{"arch": "transformer_decoder", "model": "autoregressive pixel model", "dataset": "microscope photos of single blood and bone marrow cells", "train_examples": 97085, "image_size": 20, "horizontal_flip": true, "levels_per_channel": 8, "vocab_size": 513, "width": 384, "layers": 8, "norm": "layernorm", "norm_position": "pre", "activation": "gelu", "mlp_ratio": 2, "head_dim": 32, "fused_qkv": true, "bias": "none", "qk_norm": false, "layer_scale_init": 1.0, "parallel_block": false, "inner_norm": false, "positions": "learned", "tie_embeddings": false, "init": "kaiming_normal", "residual_init": "none", "optimizer": "soap", "beta2": 0.95, "lr": 0.0018, "beta1": 0.95, "shampoo_beta": 0.95, "eps": 1e-08, "precondition_frequency": 25, "max_precond_dim": 512, "one_sided": true, "adamw_lr_other_params": 0.0028, "grad_clip": 1.0, "magnitude_pruning": 0.3, "steps": 19000, "batch_size": 64, "epochs": 12.5, "lr_schedule": "step", "warmup_steps": 950, "weight_decay": 0.1, "adamw_weight_decay_other_params": 0}
Rows from block 2 of a small autoregressive pixel model, named by matrix and row number. Rows with one number belong to one neuron. Each number is 128 + 24 x the weight over its row's rms, rounded and kept within 0 to 255. All counts start at 0.
After each neuron's rows are labels from the 100 images, of 14976, where the neuron reaches its highest value: "strongest on" is what is common among them. Only what is clearly more common there than usual is listed. The data: microscope photos of single blood and bone marrow cells.
# fc1: MLP up (model.blocks.2.mlp.fc1.weight, 768x384), inputs 231-307
# fc2: MLP down (model.blocks.2.mlp.fc2.weight, 384x768, transposed), outputs 231-307

fc1.409 [174 112 134 143 136 128 128 146 169  72 128 128 128 112 128 128 128 141 160 127 111 173 157 172 122 128 164 134 128  83 125 102 128 161 178 136 119 128 118 106 148 128 124 182  94  96 171 108 126 128 113 109 102  85 108 109 174  92  85 128 140 128 128  76 166  94 145 128 164 150 185 128 128 104 128 117 123]
fc2.409 [ 78 128 128 131 178 159 122 101 128 132 129 128 147 138 115 146 147 128 143 100 106 128 103 128 128 195 137 100  88 128 131 112 105  81 148 102 109 107 152 171 118 129 104 140 128 128 128 180 101  98 128 166 128 134 131 140 142 128 128  97 128 136 128 168 124 165 151 111 117 128 108 124 128 163 131 128 129]
strongest on: smear: peripheral blood

fc1.183 [128  76 128 128 181 128 179 115 128  93 122 128 112  96  96 121 151 128 128 134 128 153 158 116 120 130 113 128  99 146 102 157 128  92  99 128  98 128 189 193  99 128 187 146 150 169 126 148 102 128  91 128 128 159 110 140 122 127 135 117 102 128 123 128 112 120 147 128 144 128 128 158 107 128 147  91 106]
fc2.183 [ 85 138 128 156 115 128 128 151 136 123 114 192 106 125 110 128 128 128 123 128  99 152 145 123 143 128 165 130 122  77 149  67 128 169 159  88  95 139 128 119 115 128 128 135 128  85 128 128 128 114 140 140 128 128 139 144 149 121 128 128 181 124 131 119 138 143 127 128 136 116 161 134 174 128 132 119 173]
strongest on: cell type: promyelocyte

fc1.136 [113 163 155 164 112 179 136 128 128 178 128 128 109 122 128 138 145 109 131 128 141 133  91 111 128 128 128 121  92 128 157 142 112 128 108 130 128 138 128 128 128 128 128 159 128 149 149 156 128 147  97 132 130 114 128 129 128 128  80 108 131 136 128 153 128 127 128 125 128 128 128 169 128 128 128 128  83]
fc2.136 [128  84 166 128 159 128 143 128 128 128 133 164 128 185 128 128 150 102 149 128 128 128 175 136 128 141 128 127 165 128 128 185 185 151 129 144 149 105 147 146 109 128 128 128 140  98 128 152 128  84 132 137 140 170 102 128 160 128 132 128 152  83 128 149 128  97 106 118 159 128 128 134 153 139 128  99 128]
strongest on: cell type: promyelocyte

fc1.334 [141 179 116 119 128 128 128 166 116  96 103 112 128  93 128  99 111 113 145 128 128 128 126 178 109 128 128 141 108 128 121 148 132 108 139 138 133 131 136 128 158 128 156 172 128 128 128 129  92 128 128 127 173 152 173 122  93 128  57 154 162 110 184 177 101  75 123 148 165 128 132 103 128 135  93 118 107]
fc2.334 [106  78 123 161 128 128 117 128  79 128 145 123 126 143 100 108 166 128 117 128 148 177 128 116 128 136 128 128 132 106 143 151 115 128 145 141 132  75 142 156 111 115 147 127  93 128 158 144 151 128 128 115 164 154 128 161 148 128 110 128 121 128 128 128 150 128  85 151 111 128 128 135 128  82 143 128  88]
strongest on: cell type: promyelocyte

fc1.31 [157 122 128  99 179 128 128 156  72 128 103 166 128 141 117 128 114 120 108 112  98 128  85 134 165 158 136 133 115 128  74 137 160 120 169  72 145 128  78 128 142 128 138 114  99 151 152 128 147 103 128 122 113 128  88 138  63 121 130 148 130 121 160 128 133 129 158 153  53 134 128  98 128  84 135 164 128]
fc2.31 [117 163 128 169  99 151 112 118 167 128 128 128 128 145 128 128  81  77 154 149 128 124 141 152  86 115 104 137 128 137 128 127 129 141 128 129 131 134 128 128 115 135 100 161 128 128 150 128 156 113 128  91 128 137 128 128 165 160  77 180 128 119 147 111 128 128 144 100 128 156  97 138 156 128 166 128 156]
strongest on: smear: peripheral blood

fc1.272 [147 120  86  75  86 149 121 106 128 173 124 128 162 128 128 151 161 125 128 119 116 128 130 153 128 128 111 124 113 103 128 128 128 148  86 152 190 132 148 128  97  95 128 148 128  68 113 110 128 139 136 128 143  86 128 128  90 128 128 173 128 128 128 152 128 116 102 128 106 170 102  98 134 129 138 127 128]
fc2.272 [134  87  85  76 154 153  95 128 128 162 157 145 129 119 128 128 106 146 171 101  95 128 108 128 102 180 128 120 162  78 100 121 128 104  83 138  96 102 128 121 106 105 109 128 141  92 128 158 128 137 128  76 127 156 153 148  92 145 128 128 128 108 120 128 102 156 115 178 155 152 150 143 119  75 137 128  91]
strongest on: cell type: erythroblast

fc1.359 [150 179 128 113 147 142 128 140 116 123  95 128 106 128 128 146 116 151 128 140 111 118 128 162 128  93 128 128 202 107 101 128 134 112 128 117 128 170 110 133 182 128 100  81 128 127 140 109  82  96 152 129 163 142 129 128 159 128 122 123 128 128 135 116 128  81 128 128 140 125 128 109 128 132 157 123 128]
fc2.359 [128 128 121 143 134  92 127 128 172 150 128 147 117 128 121 128 102 128 188  94 161 150 128 110 134 128 118 128  99 128 128 128 143 168  94 128 144 167  98 128 174 128 128 108 163 128 128 149 104 128 148 108 128 128 143 128 159 128 193 128 175 128  80  98 128 137 153 121 152 128 143 128  88 111 110 128  64]
strongest on: smear: peripheral blood; cell type: platelet

fc1.700 [104 125  79 128 128 148  84 117 114 135 128 150 119 114  89  52 117 128 141 188 102  54 128 128 148  97 128 133 147 106 131 165 128  95 128 128 142 170 131 128 128  99 114 151 128 162  78 128 117 128 128 128 128 117 114  94 118 131 128 128 122 119  89 153 120 128 109 128 128  98 128 128 148 115 128 128 145]
fc2.700 [113 115 128 101 123  53 128 110 128 107 128 173 117  76 176 118 128 108 134  74 176 128 160  92 151 131 128  97 128  90 123 122 172 190 145 128 128 128 128 127 142  80 163 128 128 128 128 148 117 115 104 101 128 128 155  55 154 128 101 164 128 136 209 155 128 128 142 128 153  99  88 128 120 111  96 128  98]
strongest on: smear: peripheral blood

fc1.10 [128 155 157 106 103 107 148 140 148  86  89 103 128  98 130 128 128 128 128 128 163 108 127 175 128 128  94 128 128 121  88 149 154  95 175 109 104 128 144  97 138  53 151 159  81 127 128  86 128 128 169 162 128 160 126  90  93 107  94 105 128 113 128 126 150  92 124 134 128 112 156  96 128 166 140 136 128]
fc2.10 [105 137 129 154 128 132 100 128 122  89 128 128 127 128 128 128 128 111 141 121 150 178 142 134 128 128 109 150 133 131 168 156 128 144 125 132 128 139  94 154 124  82 115 128 128 198 128 128 128 157 128 128 117 132 141 128 147 138 139 128 128 128 109 117 128 137 113 113 133 149 172 128 128 128  79 128  81]
strongest on: cell type: promyelocyte

fc1.337 [128 128 112 140 117 110  78 128  78  94 102 148 208 109 128 133 147 102 128  92 116 154 132 126 129  99 100 182  92 108 128  95  79 175 128 139  94 128 148 128 114 105 121 126 173 128 122 128 128 128 128 129 109 128 128 128 146 123 128  87 128 118 128 172 122 143 147 133 117 126 158 120 149 107 137 128 128]
fc2.337 [135 119 128 128 100 128 128 101 172 110 128  91 128 144 136 100  72 128 128 172 128 153 126 124 148 128 162 116 128 146 128 128 148 208 136 128 183 154 128 128 158 181 148 124 116 168 102 124  89 128 128 128 146 128 127 100 116 154 114 134 199 137 141  90 131 115 128  69 115 128 155 133  94 143 164 182 106]
strongest on: cell type: promyelocyte

fc1.725 [109 119 182 128 166 140 129 137 128 116  72 147 128 110 123 128 139 108 100 128 135 101 137 132  95 142 128 117 128 128 135 154  87 142 120 162 215 128 167 139 110 128 128 111 119 128 155  99  79 144 117 128 128 128 144 147  95 128 125 128 128 107 113 121 139 112 144 128 159 128  95 116 130 150 136 124 128]
fc2.725 [ 97 123  54 128 148 109 112 128  94 149 139 190 124 111 128 142 128  94 128 128 128 130 132 128 160 128 128 128 114 127  89 128 178  88 149 128 116 157  97 128 122 116 151 118 128 128 115 142 128 128 128 128 164 128 159  89  97 164 150 128 128 164 128 165 128 114  96 140 128  84 132 104 109 112 128 115 192]
strongest on: smear: peripheral blood

fc1.707 [ 99 128 124 128 128 104  98 196 128 101 155 115  95 113  86 147 128 145  91 150 117 153 128 121 154 128 114 128 128 133 128 109 124 130 192 128 128 109 147 161 140 128 133 128 161 186 162 128 163 128 114 128  98 131 128 128  46 128 158 128 148 119 128 133 128 115 128 128 113 128  92 128 174 148 113 128 137]
fc2.707 [128 102 128 128 128 109 128 128 102 146 107 152  89 102 131 103 128 128 143 104 176 128 154 159 128 132 137 140 165 128 116 128 155 153 161 121 128 128 128 149 133 148 128 149 126 165 171 128 128 150 143 128  67 150  77 128 102 128 128 128 135 128 134 136 128 149 182 125 128 157 119 128 169 178 158 128 106]
strongest on: cell type: erythroblast

fc1.396 [146  96 120 128 128 141 147 163  92 165 146  83 144 149 128 128 128  73 128  98  80 112 130 119 128 113 148 128 128 163 128 128 145 109 128 128  92  99 128  85 128 105 134 123 135 132 167 128 128 187 128 135 180 118 124 135 110 144 101 112 128 128  76 171 156 128 111 120 108 128 128 129 102 101 128 115  72]
fc2.396 [161 125 109 116 134  58 128 128  83 128 128 108 103 161 128 142 163  94 137 128 142 139 132 116 128 105  94 128 112 128 138 179 187 143 128  78 139 127 128 177  88 128 136 128 130  99 128 132 196 128  94 104 173 158 116 128 128  99 128 157 116 138 154 136 151 115 128 128 104 181 129 170 149 152 128 128 116]
strongest on: cell type: erythroblast

fc1.131 [109 122 128 130 128 130 133 162 146 131  97 159 119 101 160 160  73 115  80 151 139 128  83  92 114 128 133 138 128 120 128 128 178 128  97 128 128 140 128 128 149  86 161 140 113 128 128  94 128 156 128  99 105 108 118 133 121 128 139  80 127 128 128 164 120 128 128 145  88 149 146 128 144 109  94 118 112]
fc2.131 [146 124 135 131 112 134 176 115 140 130 125 189 111 128  75 128 128 128 128 148 120  89 128 128 152  94 101 167 150 132  89 132 106 122 128 107 103 128 128 152 128 128  85 143 128  84 119 128 139  98 128 161 124  91 128 127  94  88 128 128 165 128 116 116 152 128 138 128 147 142  98  59  99 124 190 121 129]
strongest on: smear: peripheral blood

fc1.294 [115 128 170 128 128 132 128 128  87 128 129  89 128 128  97 128 159 157 122  86 127 172 151 136 120 140  97 105 125 121 128 120 116 169 128 129 133 133 128 179 122 112 103 172  95 188 172 138 108 167 128 122 153 159 128 156 102 145  99 188 101 128 138 113 128 102 128 139  97 128 128 180 103 226 124 144 131]
fc2.294 [ 98 128 113 127 116  57 130 128 148 128  97 120 128 188 124 135 150  98  88 118 109 145 121 101 128 145 128 119 128 148 103 130 154 128 134 134 103 154 136 128 133  60 128 128 151 155 136 124 128 134 154 102 144 128 128 145 141 182 123 152 105 120 128  89 150 128 112 101 148 128 128 138 171 168 106 123 170]
strongest on: cell type: promyelocyte; cell type: proerythroblast

fc1.130 [128 128 102 128 198  58 163 121 128 153 144 128  96 139 128 136 128 140 135  61  91  97 123 128 128 156 128  98 168 148 128 128 175 130 115 136 132 143 128 160 111 120 128 128 119 128 129 124 168 129 102 103 128 128  95 162 128 128 128 128 139 128 128 140 188  76 160 128 124 109 193 128 114 182 138 128 159]
fc2.130 [102 127 134 171 137 139 110 143 150 128 128 111 139 144 138  76 120 125  96 134 164 104  95  97 128 128 128 137 157 128 128 112  90  67  92 128 147 128 171 157  83 154 126  80 168 128 164 128  55 149 111 136  87 140 124 120 158 132 128  69 114 109 167 103 128 141 138 128 123 128 128 148 108 183 128 114 116]
strongest on: smear: peripheral blood; cell type: lymphocyte

fc1.67 [133 112 173 140 126 132  95 143  90 118  99 128 116 160 143 128 141 120 160 150 128 128 128 128 116 162 161 172 125 114 160 118 105  95 140 196 122 181 114 128  94 141 128 153 128 128 128 128 113 110  81 114 155 128 129  98 128 163 128 158 151 108 169 141 155  96 126 177 154 176  63 123 102  95 128 122 128]
fc2.67 [128 128 128 152 107 128 128 167 128 103 151 153 128 180 128 174 128 134 137 122 135 120 128 128 128 156 128 147 128 104 154 128 108 128 117 152 128  89 156 118 128 133 128  87 119  91 156 148 132 152 116 132 114 115 179 128 128 128  78  91  98 122 103 119 157  81  80 100 134 140 112 107 113 126 128 198 141]
strongest on: cell type: promyelocyte