config.yaml
horizontal_flip: true
levels_per_channel: 8
layers: 8
norm: "layernorm"
norm_position: "pre"
head_dim: 32
layer_scale_init: 1.0
positions: "learned"
residual_init: "none"
beta1: 0.95
max_grad_norm: 1.0
magnitude_pruning: 0.3
batch_size: 64
adamw_weight_decay_other_params: 0
Rows from block 5 of a small autoregressive pixel model, named by matrix and row number. Rows with one number belong to one neuron. Each number is 128 + 24 x the weight over its row's rms, rounded and kept within 0 to 255. All counts start at 0. Numbers have three digits each. After the name is the row's rms in percent of the matrix's.
After each neuron's rows are labels from the 100 images, of 14976, where the neuron reaches its highest value: "top examples" is what is common among them. Only what is clearly more common there than usual is listed. The data: microscope photos of single blood and bone marrow cells. In brackets: how many of the 100, against the usual share in percent.
# fc1: MLP up (model.blocks.5.mlp.fc1.weight, 768x384), inputs 0-54
# fc2: MLP down (model.blocks.5.mlp.fc2.weight, 384x768, transposed), outputs 0-54

fc1.178 097:128113149137166151128128105127122128128150128102120147149104128140120128128128109093128182148155128128153160144090119153101135109128073128125144128134128098128128128
fc2.178 101:100125128134128128111128135128146128164061128159128162128128106076128129128128164128106112150128143125121128128220133185103134128128138128162128128156153128128155115
top examples: cell type: artefact (32 vs 9.8)

fc1.501 105:128133103099131128146087104163128159093140112128128120109206128209128128115156134128104133128138097128128215128125128115128096095138092111128119141125168095152183120
fc2.501 105:140128128091143119141147132071116128140128130128128162136176126148128090145128128107128128128085152108128128154119145069128130097128125103128128170130167128139129165
top examples: cell type: blast (42 vs 6.1)

fc1.383 109:123088120124112128110128099101116137128094127130069181111161104140130125128114076182153109128128123107128102132130118110144106116095113113116128128084167149161127173
fc2.383 100:128109128128111128162157128123128128177137113165154154128136201155151129129106128117125146142128098148136099128159131129137130146164161140100155118121111124094102128
top examples: cell type: artefact (48 vs 9.8)

fc1.274 099:146102128123139163147120136112128086128116087128161128131106131118138130098128160138133118128160086099114128126177170136144164131061152128134128114128119125138120114
fc2.274 103:140154147128080160126128141128128187141128146134139159101128128128143135128128128128128113138117128112151199128082168115128123135128137128155128132113141098128148128
top examples: cell type: erythroblast (49 vs 14.3)

fc1.254 106:090091159123128136146128124105145128128170128091128141153097170106161128094124128110128092162118130132150110128195128139128147129184141114128126126105128155107125126
fc2.254 103:144122128128089152096171128154082140100143132113128144130180066124137117128128131155128165099152146128099174073148128113128119149128139149150107133168120128114147154
top examples: cell type: promyelocyte (43 vs 6.4)

fc1.317 104:118128128085128164102090127134128128105114046143128148133128128128157098151121128163171151145101162128128110128124128128110077111090126145155101084110128123155116128
fc2.317 114:128111128128129145159109121154161128112104159119152128121128159140142154128128128086118128080128128128107142102134128095128149112128178125130128147114154128106146084
top examples: cell type: blast (26 vs 6.1)

fc1.67 084:143150128128128130100128087201128108128165152128069065090128083091059128127128134128128103147116124128109109128128171149110128127128128067137090128128128124128133128
fc2.67 092:128128128157157128089128128128105128136128117157128177133124174156128150123128128149116106128149166153115118128120083101157132119120089134133140083182104106115103128
top examples: cell type: erythroblast (77 vs 14.3)

fc1.163 103:105166128128128162159116128128127175126130122128128128195128128149131128169123121128165152128128131128117161128138128148135128136112155118071144184081066104094128154
fc2.163 104:073128176097164120138128127081101082096128128128145148128127128114105116128128118128106117138128128128113178138128128092128154132128144082088128128128148167129169128
top examples: cell type: promyelocyte (26 vs 6.4)

fc1.528 104:126128161128127092149110128133100170133112128108060144115128106177083128118119082128128143125157109152129128128103143128154105121142117105115153121162128066128128128
fc2.528 101:128144128106133128112194093143166125128156093128139129108131152128128119125100128086111120138091119139128128167094128153155128152127142114089108128089167128112128128
top examples: cell type: eosinophil (53 vs 4.2)

fc1.477 096:124141128128085154122116100114166128116128128082149128147061117128184182113126107128117128087103128089111134128128166128071127120127128136129116128074085171128150173
fc2.477 098:128128128108189107128121189128099163118149109130106134112128141128129117149155104154145128173087110128130132128128109144166081105083128145128128177151166128111138135
top examples: cell type: artefact (28 vs 9.8)

fc1.5 093:128151093130113090128150128114128083135099128128158128128096082148175115128137128128128113128093102128128136084128150128137128161128128128128128122126135135128081152
fc2.5 098:128089128165108131143128156128128128128128168140128189139151133115072116128085183094146144158173127128137122158125128144156116115110128143124170118161140122114128128
top examples: cell type: segmented neutrophil (43 vs 20)

fc1.427 100:174161104128128147128155127178128128128086117128147123128123129101089128199137143142128148118102125101092164128128128160165128128163125183146122155128081128113128165
fc2.427 099:081128139108100128128140090128126098191152124070188140119129111088183128152136149163179128110128120128128152096128136197101097137088120106119141128113095137138119130
top examples: cell type: segmented neutrophil (47 vs 20)

fc1.505 100:128142128118139164117101124128128154200098134128154168156128118166131138128122128128168098136103137106128067128128132137128119146129137144128106097099110109174154138
fc2.505 109:093111108162164128087138139128126128114105099128128085138115112177150128123137140127154182090120148124113166128173155128144132128128166126148128153175128128149152137
top examples: cell type: lymphocyte (38 vs 15.3)

fc1.324 105:119126107128124144128106128113095123111136168108128128116128141125109157144168140144121091193128128117097128168088083151116128140128099106105084110141128101080128128
fc2.324 102:130140153128162087144119128137128114128121128128117078122128121150128157128129162091095148128128152128138120128128128128128135125159172143164154122117128156082148158
top examples: smear: peripheral blood (55 vs 16.2)

fc1.519 103:173129092114121128128181120128123159179119100147128155113096064135128129103116139156128141155128128128150108096128105128128128109146169078095151128157128128109104128
fc2.519 107:147101109137115129138128119151128108093128113080128128189128128128153136100089115128159068115178116110101104128143198124125171156128128147085083133148128128178128128
top examples: cell type: artefact (81 vs 9.8)

fc1.194 097:117117113132121119128128117170156120110134111123118128128172128138106128128179146096112128109135059092142127114118092128121163116136128137131125080172128118180151128
fc2.194 095:128128128128167128128123128145128147140185116119128125165128158116168128161109147128128151106128104128107155128128128128125128128091156128116146167128128154130171154
top examples: smear: peripheral blood (38 vs 16.2); cell type: erythroblast (35 vs 14.3)

fc1.673 106:111114122128118124128162151129146171160135118128120121128132116148128128128128124150133157104132128089143128081078143128100128128099128118128099128122106168128095126
fc2.673 107:159095082149154119157128128172100128128124186140128154141128103128128143128109128126128106095137113115187131128142128162130128140106128128128147118115153158139147095
top examples: cell type: artefact (37 vs 9.8)

fc1.161 081:128144088096128128128128128118128150130128128086096072128104165079101128128128117146135133128128099102121083138116112128128173105123128117109132094128111090128115112
fc2.161 092:100117137114098142158131096128162128165110128128069140112180066128145128155077128128116118138124166128179160123128128147190093107103122164162158128148131128128155155
top examples: cell type: lymphocyte (34 vs 15.3)

fc1.689 112:128093136117118131125129107131125128128128107164098173072128106158172128133128128127128128178133128128156094080133146139164115062150116077161134140087120114116128128
fc2.689 117:103146181149106148128125198115163128096125185099152128117123128096091111140084162077128120128118134105162128070140111137133173128128126124114104128163123116131149154
top examples: cell type: eosinophil (29 vs 4.2)

fc1.257 091:116128107168143156128128110152140067125102160075110128161143120129172128155147118128116128110141128095128149103161147086128088156128127143136128148128090161148112128
fc2.257 105:097128178111134167128106167135126146125128092147170122128128128128131128081138098128128085128130128158123128088089128174128128103128135151128107128158169098094128154
top examples: cell type: eosinophil (30 vs 4.2)

fc1.77 109:147128128112158141114114155109089167098105104130128107111084143091112180165153128170128108139069115128128114133128116128134122110128098179128128128128142150080119128
fc2.77 114:085128128124128086096166162169163111128128128128128153099128128128128105154094154128128127128107144071145128113141160128133164128127128091128128128150092147124101128
top examples: cell type: blast (26 vs 6.1)

fc1.500 092:134128121128170128142096105127084134128128106108098181068075112143143092084066127145128128119128090136103103151151150128128155128101162128128140127124128101173158119
fc2.500 094:089144115156184185129128128120150144125130123128153128177128165145128128119181169128128114129128128127096137128128100109128120128128121130114120151128099137132090128
top examples: cell type: promyelocyte (31 vs 6.4)

fc1.506 096:128128127169132132102164128126158109105151073128103136073080128128117128128127128114156113137128087151143137128169096167128146127128093128079128121178147128136126128
fc2.506 099:094128147128148093166114114150120128128133128118182128153114127128146120149130151148107157135116128091104128128114089172095095077128128145165128181128105089102101128
top examples: cell type: segmented neutrophil (68 vs 20); smear: peripheral blood (36 vs 16.2)

fc1.342 119:149098101119128139136128142161112134093096060128083112118128128130151098128149135086154155114152127158110128135135137121138131089166128093111163103078103089087093128
fc2.342 117:128128098128128128101122097128128098151066123128157170131128132104128128128108149101146143151128128128105143128128098063131117128129096081128128128082128113128151148
top examples: cell type: eosinophil (73 vs 4.2)

fc1.69 096:128097128130128088090113146128128108128128128154127139148128199145178139071160178160125088128102126121128134128085128130128138141128128081135126123084113139128075128
fc2.69 112:117161128152117128177146136135133136128134105128150161110120064128162128177148088128137194111128139174149175074113128094120097083136081128128141109128186128195105147
top examples: cell type: eosinophil (36 vs 4.2)

fc1.269 095:099128128136111128123146225128117128083160128093112181112128128117142119092110150122089128128134134101128128127128136150128105130139132068103128136104109163144125128
fc2.269 105:130067130149123112101162126159169128148144135159147105169089096162130156128145128154128114166128106094130101173134122124154113165128185192133131152117163109148125140
top examples: smear: peripheral blood (89 vs 16.2); cell type: myeloblast (60 vs 1.9)

fc1.218 100:122112137096128138128117128120078139145128142144162165150161157095084118115150094136171117157163175125036128128128131154171128128111129147090132134130128096171128163
fc2.218 094:091126127128128122128128131128174142128102150128128149096118130071166144110122191114111114128109128128193205128128174171128128102130128128167128139146120133097156128
top examples: smear: peripheral blood (87 vs 16.2); cell type: segmented neutrophil (63 vs 20)

fc1.487 088:128118110072203094111112135091111151138128167167122128128135129068155128164128107132128145151154129095141122128141136107128146141095129122126092128141128098152156128
fc2.487 097:128152111128072088163128119108084128128082128115045145159110128128088103154109101128132128115128128131135151132148097126128128136168123094128078128196109128102109128
top examples: cell type: lymphocyte (38 vs 15.3); smear: peripheral blood (38 vs 16.2)

fc1.201 100:102112128128128128068092138179128162163126095127111149123126144155159086142090138169177081158084152128129138140128128144128128097138153162093115128118095174141152107
fc2.201 107:128128166159110128127184091105159128092097148143128160153106142095149128088106130077128128128139120112128128158092095151128130109132166111134069128081139092128106106
top examples: cell type: blast (29 vs 6.1)

fc1.153 096:118128107125124085145090099097081095100099124126100179124145134131128158128121128094128128121128078128142128080154111161122098143069109134100128115139128128128128166
fc2.153 107:128171136111128166190157081128128128137128128128181132076096124122095113143102159083163128128110111153101123128128146128128128070110163114128139163128128128169127112
top examples: cell type: promyelocyte (32 vs 6.4)

fc1.490 099:115090182096132128128139144128128107128164128149128141086134073128107151131124120151131119142128128140148127109107128111125197142088104128128173086115187130102129129
fc2.490 095:124134128089121128128063118117187172128128150128144161146128117128147128151146128164151128142155173136090142128113110144168128128122130128126091128108128160184128128
top examples: cell type: erythroblast (35 vs 14.3)

fc1.749 089:128080091099128161128128124160113128146128128170161147114128128106128128123128128175115124146103099128077127128105128163123121142111147128166121149113128128128128128
fc2.749 082:097128128137156128128128114123124105136106172128142140146183128128128128111094184128151128146128124128148128128128145128128098128162132128102128086107128113135128142
top examples: smear: peripheral blood (50 vs 16.2)

fc1.337 086:106148128125128120155128128128167128118059075143179095128112128160111150145148167167109112122118128122108128151127125103128128128128128142153106128128165128128128128
fc2.337 096:128094128147138166128128128124143128154128178170092160128109128128128128124148122128151128110135087100136106102074146093156128104158100156084099100128132158128112098
top examples: cell type: erythroblast (43 vs 14.3)

fc1.56 109:098125101128128139156136128164128116128147137081078156122113153084118128093119150117113128138082144159128128160177116128110127128128167128098097130128099127129128102
fc2.56 107:158106114058150089055128128128121128148158107084157111114181094166157129131128140180122107116128128100128080147128137128128088101128128093100116114139128145128118128
top examples: cell type: blast (30 vs 6.1)

fc1.109 093:128101104094163128128131128101113103166104119177180128093106136128103128110128149103117128102128132157130128152133100125128081093130128128128120174128128128128128102
fc2.109 093:173129128156174137072142089128128181081128115044154134124145093119158086139110128128128128131106089085146123128128153125133168128106131127128149128153128097079128128
top examples: cell type: blast (27 vs 6.1)

fc1.615 099:141096128104160152128160128112128156075140124172111128128106128128161140128090177126128147129109119078145125149100122145099106084128169128104122112172125134157104119
fc2.615 096:133091128125153128157128141126164101128151176093099143161087130135109137128153107135128096096150112120128102150111148188109077157128139128128128123128128112153181101
top examples: cell type: artefact (69 vs 9.8)

fc1.398 094:121128126101154169128155128159152128128128110128232118118156128164133056128128097128128137148128128077128155159128075106169128107136107134118101163128160135128181118
fc2.398 100:096119128138128132141128122128128174145128134140064148128091128147134160187136094158128166136128173142128128128128157133118128079111122071084115084128128128157107169
top examples: cell type: lymphocyte (34 vs 15.3)

fc1.410 104:149142106147164185075165158081071135109115157122128157115128137082160114128076128151151128167128098128135137130072159153071147128125147128118132084111128065120164098
fc2.410 105:158108113176128109128140114128180128139128128114128169112112128134127108146103096094128099106135160140103129139128136098083108139142121143169120130132128134107117107
top examples: cell type: lymphocyte (38 vs 15.3); cell type: erythroblast (34 vs 14.3)

fc1.579 109:118104155110139128123161128128128211087109119177128178128162178165108097190128128128114128097132128097148128128080111187128092144086113094151102151128128128128116117
fc2.579 119:126128181161128162128087147128129129201111128104109135176140091128087118134176128129128128131139088170128143128148190126128093105151146128144128148082115104128131128
top examples: cell type: blast (43 vs 6.1)

fc1.229 102:137128049128121115141101173097128124169133128111149159127161169134128170121125128133128142128120128116128109117128128168130123128147155111128110079091128107143128072
fc2.229 102:120128110091155121161118079125117124105104128107146142102128116081062141128128128161141093096119136146154164102075128122143128105128134098103099119193148148128154172
top examples: cell type: lymphocyte (34 vs 15.3)